From a checkpoint of a small sound classifier.
Model: 5.76M parameters, log mel input, arch crnn, norm batchnorm, depths [1, 1, 2, 1], widths [192, 288, 432, 640], rnn gru.
Training: adamw at rate 0.002, 3100 steps, batches of 64.
Data: trained on synthesized solo parts of chorales (CocoChorales), 39062 training examples, 5.1 epochs.
Rows from block 4 of a small sound classifier, named by matrix and row number. Each number is 500 + 25 x the weight over its row's rms, rounded and kept within 0 to 999. All counts start at 0. Numbers have three digits each.
After each channel's rows are labels from the 100 clips, of 14976, where the channel reaches its highest value: "strongest on" is what is common among them. Only what is clearly more common there than usual is listed. The data: synthesized solo parts of chorales (CocoChorales). In brackets: how many of the 100.
# conv: width-3 conv, stride 2 (model.blocks.4.conv.weight, 640x432x3, each kernel summed), inputs 87-173

conv.562:510487505515497508505501507498500497561498531515490502495495549491527492495493496500497492621495515520507503501491639516520639510491507484550506507505549498514506522496504504494491496502496524490498525553499496611503498494501502513495498492507512502512498496503
strongest on: tuba (100); note G3 (41); note F3 (30)

conv.284:549504544537463515536481479476486470489495493456495472546510482492498507482469505476467512496459511489482539456579491475457494475496473511483490485510493494484518466523475544491511468493551451482505521510497481495482480550496500476487519518534455548477488535508
strongest on: note C5 (67); horn (59); saxophone (41); note G4 (41)

conv.49:469463498483522486502494489478470474487505504554552539467500497508519509489489482493511475487496477473540482518476484532464485504500543476491508525498478517535522483512517458523516481491476488479475510477480502482536486475518484514478534518481539480507470466503
strongest on: cello (73); note D4 (44); note F3 (33); instrument: trombone (27)

conv.44:479532458502494493497540479499478507500516503501496537483484497476492539512533487502490508488488486491513507531513493568490491498510491519497550537562507480489500479493540486473507509520503504503468524487473506491490504506555527504514484486530475507482512499548
strongest on: oboe (100); note A#4 (63); note C5 (26)

conv.270:484468506517493516475474478475462461479511512526522494486457477473465486481476456459494510484477476471517528478527485509452485471477513501477473491451487502500490481474475509470478463484522465480459509480484471485507481528486504473492482472540479529480476499472
strongest on: horn (100); note A#4 (86); note C5 (41)

conv.285:476466509486496494454479480482457468506495546538511530470490498472504506468465466477495473501490485482511485509476503511461503478486512468512483521442490495532478483504513484507511512480479489469459518499475484496519495482515477470465478498495528483500475452467
strongest on: trombone (100); note F#4 (48); note F4 (43); note G#4 (39)

conv.349:475537466483485480466519490535490495505514521480501514476487504477493532493571491507520555505488478489514478536490505509497503482509493495498497512502538520509556485479553533471469470543550487488467509476518514505532531547510490487505498489487483479536521473546
strongest on: clarinet (100); note A#4 (39); note C5 (29); note C#5 (27)

conv.481:467473507477537485490511515484511500500525500561575508468502496502522487524486507508556505494506495492596479487472496565490497503512607500501494490507492532485506514491487476493474483512477507505498496492499517494522492481487519506525516491462476477501507502497
strongest on: cello (100); note D4 (63); note F3 (34); note C4 (34)

conv.631:509538521481513478494486540513559577473519497475503481506491487536462481489520498481494487480520523522506475505491483485569484511484504487472504478474483499481485548487487530517489546487497488511578494506522480482492496487477471487489496474477527476519494534474
strongest on: bassoon (56); double bass (43)

conv.391:495490505500467505499500489507482483560483556530453503481497558474537510478481486492476483574504532541459494502472580497519576495491481466561502509476558492529522519510513492502518496510490522482478490555499492563510513487509484503470487512494522490500448464499
strongest on: tuba (100); note G3 (39); note F3 (32)

conv.240:481467512485495491457481474478455463507498545540515531473488499469507508470471468479499477505482486482516483508479507513466508472486519464514483520438495503528479482503512487505509501484483487467462517505475486500525491482513474461465480496491517481502480459466
strongest on: trombone (96); note F#4 (50); note F4 (42); note G#4 (39)

conv.471:497489501515499508498504503504502501566501539514485501486499556493530492496491496503500496621500518523499505497491627513524625513494506485560512505506557497521509524498504499492497498500496529492499519552500500599510501495502505513499500492510510504518493493500
strongest on: tuba (100); note G3 (41); note F3 (30)

conv.530:447539442495491495487524486513470484496509516478508528449482499503501550491584469481496521495476466474504494561499494517470495487514482494477516532524538498521549462501573516492482479541524462476456498452501511499515510520524483499492525516496506494523507455585
strongest on: oboe (93); note A#4 (60); note C5 (31)

conv.60:559512558521552531534495495526500523490533455516539520546513497522482502485489513501546507485514515506531517466522485528506486525507530502489483497476500556519490526508481518498540505491523516491540462536535511493524532519494504522486503500503470521488485515468
strongest on: note C5 (57); horn (48); saxophone (47); note G4 (40)

conv.451:550528521489526504560494482523470510476490524483480511537504484501488515498505511474498490487493503496494487496501487517489487544472488494480519507533487504489471505501501498481540538493483517496521524535504473483473515480525519527500466493493464490477516525514
strongest on: flute (74); note G5 (50); saxophone (25); note F5 (25)

conv.184:494465491582490558494500508495495494507509499465494465488481508491495490502482477501490533510490485486485602483573509475482510492521489535508485492489510501498490492494486510474490464500582491502489525494505500516500507586485507488506497489572480605494512493489
strongest on: horn (100); note C5 (60); note C#5 (30)

conv.453:529516531478473467521488484468525461488481475482492490542519501456477512532470512501484511482478568553491487481508483485505482486490508521486480497488473482492488490571487517545516493526485478534481502507472505480498472491505518477527479559480483492496487557475
strongest on: trumpet (77); note E5 (43); note G5 (30); note F5 (30)

conv.233:460500462466463468468509532519518515492462499475486485475510480512474506485528513518516531489518472473491466522477489480513491464521509479492454483458514509501543510471517532495463489507534491478510512461537526490522511527480477472502503473481516463547531480504
strongest on: clarinet (100); note A#4 (32)

conv.156:529556539486520488535468456514493507474516511470509487524500509501512495489509501469478487498447536528507480487496494477515493529459500485483532492518485498486525496500487543486502539496493484511528500525479451495488495486494483517475520510472460485476497547507
strongest on: double bass (79); note A#3 (28)

conv.540:603501548511496503557493496509481466495481501511491510581527487488492526489461519499511498493505526513499505497534488492476491515498511498491460509492488517511495503535502514520556488498510499487504509545510506494502498501518505495485500526506502513502481535489
strongest on: saxophone (94); note G4 (37); note G#4 (31); note C5 (27)

conv.329:501491500534448524485478490494465466482490502463467467501481478474467489480481473475466532488488476468456538481548489452445488458494466513478450490445481487492509467487474553478485463496538462475477526485496481490485486546490501451493479485554486541498507508483
strongest on: horn (100); note A#4 (56); note B4 (48); note C5 (43)

conv.397:508457487478493496507492492518464473491448521509453529502519470480481511474438501509497485473519470467457481501482472499467472501505481474495465522479467499531473494522507474516566498473469512469478537480501512469508512475520511510478461517500535483507516484463
strongest on: trombone (100); note F4 (45); note F#4 (44); note G#4 (36)

conv.148:547504539523454504534486478467481458485493501454490468548504478478490505480467504475467511491465511486489527456564489468451488468492484513483482478504493488476508457517473544485497469492541456482496528511487481492481471534492503468490510509528443532470490537505
strongest on: saxophone (80); note G4 (39); note C5 (39); note G#4 (26)

conv.207:522536527486459479500503492485479472493506489511481544522525493461472549506500502487472503494475522514497490532509495515473496469493506496491502574500496487558491463579540524540539501516491476502495519518472490495531481493573508465503462560494529490508486533509
strongest on: trombone (63); note G#4 (43); saxophone (36); note G4 (36)

conv.97:478484489494492490488480491489515484481479515486485470501476508479473473555484478485483535473490509509474506471507471490500470499491488548475484478483476479470491500496474515502481502510501483555468538449476492464470481508475581485570480496525482506488510549479
strongest on: trumpet (100); note E5 (52); note D5 (36); note G5 (31)

conv.459:484463504492483493462482481486461456512490547528505526479494500466502514470462464484491484509486482478506493507490511503459514457489507472515468529430502495543488482510520493506513491483493487468453525500475491505521493495522480453469475504504520490506486459471
strongest on: trombone (100); note F#4 (48); note F4 (45); note G#4 (37)

conv.23:492516521509512505496512500505506524571530511516505499482504612513528500494511494512501500587497535545507499508488583499538586512507494495556517506506578490522515523500508512497501505498494530497520528558495508595502504493506508515497498500514505497508507496510
strongest on: tuba (100); note G3 (41); note F3 (31)

conv.288:505488503519495512503500504500504495570497539514486506492493555494527493493485495498502492620497523527499503500492626517524621509492509482561503509502556499517509527497506507493490498502498532486496520558501495596508501492504501512493502491509508504515490499499
strongest on: tuba (100); note G3 (42); note F3 (31)

conv.476:474480491496486492487479486485510482482474514471482460499477505482478474543484477484477538474485501503464513469518469484497468495490483543476486478487470473472496499497469516499482495505506481543465541445471490463467475514476582484559488495537476515497512553482
strongest on: trumpet (100); note E5 (51); note D5 (36); note G5 (31)

conv.275:503492500511499506508502505499498497563501528517491500492498551494527494500493496503500495624495516521505501501491637512520637510496504485552505502504550495512509520497505500494493495503495522492499520551496502613503497493501504514498496496509511500512497490502
strongest on: tuba (100); note G3 (43); note F3 (30); note A3 (25)

conv.161:485504451460505465494512479510469488493495516508466566479499491468495534502505483491498483484497466472483462531467487555450484507492482496500524549544496488524489474521538458516530508507460507491450532468474491483506506461553523518497465513489518461504516470526
strongest on: oboe (100); note A#4 (53); note A4 (28)

conv.225:474482491493488485484474487488513478488476522481480460498476506476473469550482478481482539482486506508473506464510483487504482492488491539483479473479477472466496499495467517500479496503498480550464539453472491474467478507473585483558480493529481508492511552479
strongest on: trumpet (100); note E5 (53); note D5 (36); note G5 (31)

conv.537:551499536534467516538482482483472459490497501460482472550506481478496502481466505474468511492468508486477535459571492472446492478494478513483479480502495497482514470517471537484512468490547463479500522515505477496486489548491497477489510511534457541482489533508
strongest on: note C5 (70); horn (68); note G4 (37); saxophone (32)

conv.103:479464506507504511476472478471450466495510519556528499482462492473504478465467466466509475497482476472532508472504496522460498482480532484497497486461489506496478491466476487463478493468502485462466500500488476492509490505478474484463489455510480506470465465469
strongest on: cello (100); note D4 (64); note C4 (35); note F3 (33)

conv.152:521542522487471482506507489477482472484512474506485543527525488459479556508506506484470503483470519511497488531511487521472485474493497495483505579503496485547499460580544520537531492524492466504489498510470494481526476495577503473506477559491523489505474531514
strongest on: saxophone (58); trombone (41); note G4 (39); note G#4 (39)

conv.193:552496523486541524554490485556466505502461503475475525536515499516485515489482504487528503497500498485475492501500498491468497539487486474499473506504496531509510525524512503498590518494490526481532486535543488492505556494516507545491479527481492492511498515500
strongest on: flute (97); note G5 (71); note F5 (34)

conv.519:510525500494470492484510489489471482487510494512482567506518486469479565496509487494479500487486497493501498550503489532469490466503499496487509627511498489559493469543561502525542487515499477488474517494481497490533490500601501473492467533505535499511486500516
strongest on: trombone (100); note F#4 (45); note F4 (43); note G#4 (38)

conv.337:543507524526456509513487490479471468482504491446473451538500478476481488480460499482463523487479490477484530457566485459450486466489481516478468486480475481481493460500457557478498483485531475478496535501488479488471468540495508456499490498545464533476525543493
strongest on: note C5 (58); saxophone (53); horn (47); note G4 (35)

conv.407:485463487493473480481498487476496474504465520504458473506503488472493472514446499506487510483510498496466502461508486493490485479506483520509482481488468453481472491494463492495496480492484504511450560470461503474457473495483545487522474491528491502465521514468
strongest on: trumpet (46)

conv.73:455520560481555487474483499503521535482557500507555495456472512516487477512519465492515515486488534533532481478468486498532489515493518508477517486467483504473491513504480508502485506498486481533539483486500495493499497487475521496519504487483493482500474513471
strongest on: double bass (97); note A3 (35); note G3 (29)

conv.591:514530518514461503488511487502460470531518509498482524508509537448507558480519484481475510541455515515502507538513541510503543452486487472527507546509550497540508470530554542508515479518523491467466483531486478546526501519549464458473453525498510508517499482526
strongest on: tuba (95); note G3 (41); note F3 (29)

conv.69:501490512516493505509498503495509486569503528518494485504489572483527481510482497500492497601490526529511504491495597514523600504491514498553494492497583494503508523502489508508477491511498522508490510557504500606493500495487506506506493503509497503513488508493
strongest on: tuba (100); note G3 (41); note F3 (30)

conv.594:535495531527456515523484498459477453492495488491483489529511475480494511474454498478462488494470508490472525480539491479446495466494483496486480503492494488507508451547485519515530466479523463474484502508487482499500472525511476470468514538521499527490481510495
strongest on: saxophone (65); note G4 (45); note C5 (45); horn (35)

conv.147:512478487499565532540499496558470525508500520496497532506484512519491476513486499495531496502518473482496502475494504543483504571496489504506504493530494528475482537473478456456549526487480540504519508511533497500488557482506540562511476475507483505473512502507
strongest on: flute (100); note G5 (72); note F5 (35)

conv.244:515457483529519544511537505519474504522491487481476489521532493507486476489460540548525499500559462465475528462517495488466497523563481512517479485494494522492460506475466468458515504460516565490515521503523563504486527516482511523503472465527474526467532496477
strongest on: violin (98); note C5 (39); note A4 (37); note C#5 (29)

conv.295:447478491489510489528484499501489488507490524496518474437500515525577483499492492493481485517472490498502482482479514474496515515479500489515533484546504493486546507501486490490487497496477495498483513497490473513489506478484473540491575534478500483479507484527
strongest on: viola (100); note D#4 (64); note F4 (42)

conv.518:559507548512457493537490490473468447487500508464487476556503475468479507478480506485470509493468510487495509465541492464452493476491482502482475484496497495489506456521476537486515470485526472478494530517488487495488471524499496466489495510514452514480493539509
strongest on: saxophone (93); note G4 (37); note G#4 (29); note C5 (29)

conv.159:457469468486510492539493504497502479508485512500529476466511517540582489506494505506486496513493483486505484492494503486484505521492502502519515487544506502495559488498495481495479484506488498506478517466501492503496507486482497542503617534489496486494504493529
strongest on: viola (100); note D#4 (61); note F4 (42)

conv.458:505464514522494520490479484466466464486508511540520517502493479481482502471456478480499483489482471461520526490516490517442491469489525493491476513445482508527470483516492484506515474476517472462469513488493489492525485518510478470467483506527504522489478473457
strongest on: note D4 (52); horn (48); cello (40); note F3 (26)

conv.245:527508511585501593526491505528503499507512492476480498523492505496477499498482495490514508521508500498478568476538519490474521511515491512502470493483521532502496510506486524494519502504561512495520482518535492529504537550493493515492480499535478562478498503486
strongest on: horn (100); note C5 (71); note C#5 (29); note A#4 (27)

conv.45:494507494512487505472494490520478467487513496502518505492479493472458508491519487487516552487470474468521513510528488499470489458493519508479455499442518523513538471463519556444469455511542471485479497479500492491539507543493505460510495476518456515523521509502
strongest on: clarinet (100); note A#4 (34); note C5 (28); note C#5 (27)

conv.494:528495526553459529509513503471484468503500486470484460529518485479478497484463516516486516496492497484479558459590495463454498463524484521498467484464498493492477471511471534485497458486563485484495521501500519502488484569486489453495486503546463561476515515470
strongest on: horn (100); note C5 (71); note A#4 (33); note C#5 (26)

conv.372:470510528497570513506490484502507525483541486500588493474490520540510472513514481497516515485498515517526501476495477492511478534523511511474524486497488503493524496504482511497497496499496500529534483487499518483501503501472521525520531524494482502487479516498
strongest on: viola (94); note F4 (62); note D#4 (44)

conv.448:480504482484504483511511498484484485494501496509514548481511513523516543509510471486469501494493497502497486545498493527486494505509489500486520581528496473554532474543551480538535484517482474504471503471473499490525481481571517519507532562500546488518466500531
strongest on: trombone (100); note F4 (47); note F#4 (46); note G#4 (38)

conv.347:465476508473487485444472505485491487482500528540517495461464480485493475461484463469510475480501483484521481488474484500488483468476529466494485485439473510489494500469476502492467511478469469467484497493502470474509485476478470462462495466479508478492473478470
strongest on: cello (100); note D4 (62); note F3 (33); note C4 (33)

conv.239:485537462542481536467550500495495505508552485492501525482474500482473543512554479501500521512497480482518540546525511534481514466525492528498521532525535512493507482474552506469456478545537469500474495486511513521500505535530501474512499470530475536481492477550
strongest on: oboe (100); note A#4 (65); note C5 (29)

conv.404:462484494477505477464497474509462466485505515539527554466504485469499528479507485496522498480475482479532477535470480529464483477495543464493489532459505531547522468511542499509510480507503484474464514466488499480580513496521473482477491510475522473527508448491
strongest on: trombone (96); note F#4 (47); note F4 (40); note G#4 (38)

conv.496:464500489472501474469507499528478484479500516511524512458491475476485511481519497502534527477483470468527467516472479508488478475496525467481479492463512529504543485458520531456462480506527480476480497467511501480538515522489476481495501466473478465521518477503
strongest on: clarinet (100); note A#4 (35); note C5 (28); note C#5 (27)

conv.208:468522505485501475465503527497591556483515461482502483502484508552482486547535480507481529475514554565500491507498477484577474496507493537484508484490496485487489532514496508536469513534501492564540491473516509477486507499478531483545512514497514491521494538489
strongest on: trumpet (100); note E5 (53); note G5 (37); note F5 (36)

conv.82:484460507490490495460482480483459460511491549535508530478492500469506513471463467481494481509489483482507489512487511509456512466489508470515474529438500494538489483507518488506515495482490487472454525503475489503520496490521481462467477503501527487506484458474
strongest on: trombone (100); note F#4 (49); note F4 (44); note G#4 (40)

conv.186:496459507515468512484469483488491462497477526486463457503464504474467473513452464471474527498486501499460526467530500463486500478484473520497447475441490480488489494487460529490488477494517486514461516490481478494478483526474530473519470485549484527482485531458
strongest on: horn (100); note A#4 (75); note C5 (34); note B4 (31)

conv.179:499495488578476561495492495510494471504511489476484494494471502477476504494509475492496535507485480482479576505539505492466506473516491522500475494478530514506516481488509519474486452523608482497486497489516493515521520603488491478502483484544479571518500482507
strongest on: horn (100); note C5 (61); note C#5 (32)

conv.327:489477454513491515517485574507523524485461491503487502476492469534479495493507483492492477491543470475484509535493492498502491507497485484483463506494487504515501521499493449530504501489501491479504488474546500490504499498500488511477524498507576510543471452496
strongest on: bassoon (100); note E3 (45); note D3 (44); note A3 (38)

conv.112:487453472514479517494478529486499505491465510516472490482486466519483494462487460482474481490522464465463516515508492485487493497503473487494482505474483478518494504503496464525509502468511481466491500481518494493503496510498474491457506500524564514519453450486
strongest on: bassoon (100); note D3 (42); note E3 (40); note A3 (33)

conv.291:512473528482484481491492483477466450518491551537510526506503510469509519479464477488485475521477499492511477508486523505470523460487513467525482530444507500543478486522514495515536490482483490473465532528485493515523485482526484450474476517486525475508481483466
strongest on: trombone (100); note F4 (46); note F#4 (43); note G#4 (38)

conv.236:457490501490512490459520506511486473492515500528541509479511487475491508485512517519557525482490479477545486508487482530487484465517552481490479487468519549507529487461520512450446460507527487479478504464512525479561508523479476472498498471483463484519529465502
strongest on: clarinet (99); note A#4 (38); note C5 (35); note C#5 (27)

conv.495:481446499497519504512487500515464498530492547527469513481489527487508476498444493486506487529520496507479495462493533521502531529498496495530489500502512490504455519478469455476534502466477534492484518526498491523482517480509533532502458482520520497469487482467
strongest on: tuba (100); note G3 (43); note F3 (31); note A3 (25)

conv.264:455490503467493466486467478485463468509487546509504492432473515492539482475490468471473471519453501503499466486458519478493518484453493464518523493514503479489527494484485504477473509489457476472467506513473449513485489453494475503468528505467486468466487484514
strongest on: tuba (85); note F3 (28)

conv.431:502482497515496509511502504495499497562496548516488503483496556493540498497486495499503488611502521528505502497494628507527623507487511486563511499499556501514512533494506499490498500504497528492492514560501495595511502495501499517495499494506506501511490488498
strongest on: tuba (100); note G3 (41); note F3 (31)

conv.485:456513473465502463445520504477506497483510501529510560464488492477470535522517462485498492476488506508518464555453481544491482478487512495484515556517498494530482481523550467533502513530459473524464509472474497480526483461547505476509480514481546458512479493519
strongest on: oboe (81); note A#4 (49); note G#4 (28)

conv.304:467520455482495481511531482491477500496520505502506527470476498500512526505538477489480487500477481480512485518498502554480501497492495505499591527609508483482516475494525466475499494514486487492460517478480485500482497488540511516501518505493478485484508474588
strongest on: oboe (100); note A#4 (63); note C5 (28)

conv.31:482463491493452491473479488474470458511451546516455506486503495472502506477457482490470489503500482483460495500501503484473501468498474486514470517453487463525483484519507493515519468478489499478438537485472497497502481494513504482481474516527524498502485474473
strongest on: trombone (100); note F#4 (47); note F4 (47); note G#4 (39)

conv.91:500488500512497509506502503498500496563496543519484501484496554492532496498489496501500487616496521528501502497489635512524627511494507482558513502503554498517514529497504498490495501504496526490498519561501498595506501491500505518493495495505507500513491488499
strongest on: tuba (100); note G3 (41); note F3 (31)

conv.310:519540517485484479520499484470522473486494471475491504537505509473493532545501503489475516486464563558480489508506487495502485500491488527482503524511493468510510482574525517552509503540484473544483489513458499481496476488525521495536508579487503488499473552506
strongest on: trumpet (99); note E5 (53); note G5 (42); note F5 (41)

conv.252:506488501511496506502501510499498498562496528519494500494499555492529498498495498501497495623500514520508500502491622513525626509494505484550508505506554495514508524495507498493497496500497523493499527547504498614503500493503504512499500495510513499515495495507
strongest on: tuba (100); note G3 (42); note F3 (30); note A3 (25)

conv.213:497462495518457507490478486492464468488475518480452476499483480467473477478461481479472521491497471467451525472534489471453488467488460504486451489457475474491494475482463532480500458479520482474459534482486482485474483529491513470492479480550490530489505503470
strongest on: horn (100); note A#4 (75); note B4 (32); note C5 (30)

conv.53:484462469512485518502491539474510506488474489510493477483494464531494497483501471482469482485527469467468511519501489481489487496517477496485481500491490481511511504505493457529492486484507476479495469473529499493496482504493471498461522510511558510526441450498
strongest on: bassoon (100); note D3 (44); note E3 (41); note A3 (37)

conv.582:488514540534561534491512501512515532481581468518577514492496499523498507517519492508532525489496513515560534494520487531522489511527543525481513517488503535531501517507501512493494501517531502527529477494517521501530519531502508509519506499521479530507490500489
strongest on: note D4 (58); cello (56); horn (42)

conv.616:489496507503498503501495501487531502491492503490492470514493522499486478596493496503482542488494532532482512477514488494519486504498502573488494483497497486478491517510479510514485513522508496590485524476487506482478491511479558499587496508525485511495504559488
strongest on: trumpet (100); note E5 (55); note D5 (35); note G5 (33)

conv.556:479487493499496493495490488497517493494483503482490468507486514486470473557486488497491543486493513516477515472518485487506483501500497557485480478481484485470490505500474511499483496513509495559477527461483503479473490514477584492582486497534476515490507559482
strongest on: trumpet (100); note E5 (52); note D5 (35); note G5 (33)

conv.572:501501499491477496503556522475499485529488489512506476521589492503500485491480605602523487492536489491519492480483486497491487490572518490528494485496482498493487484490479498496481496488490535496496513484484583483494472488489480495507499492498499490493535503496
strongest on: violin (100); note A4 (43); note C5 (36)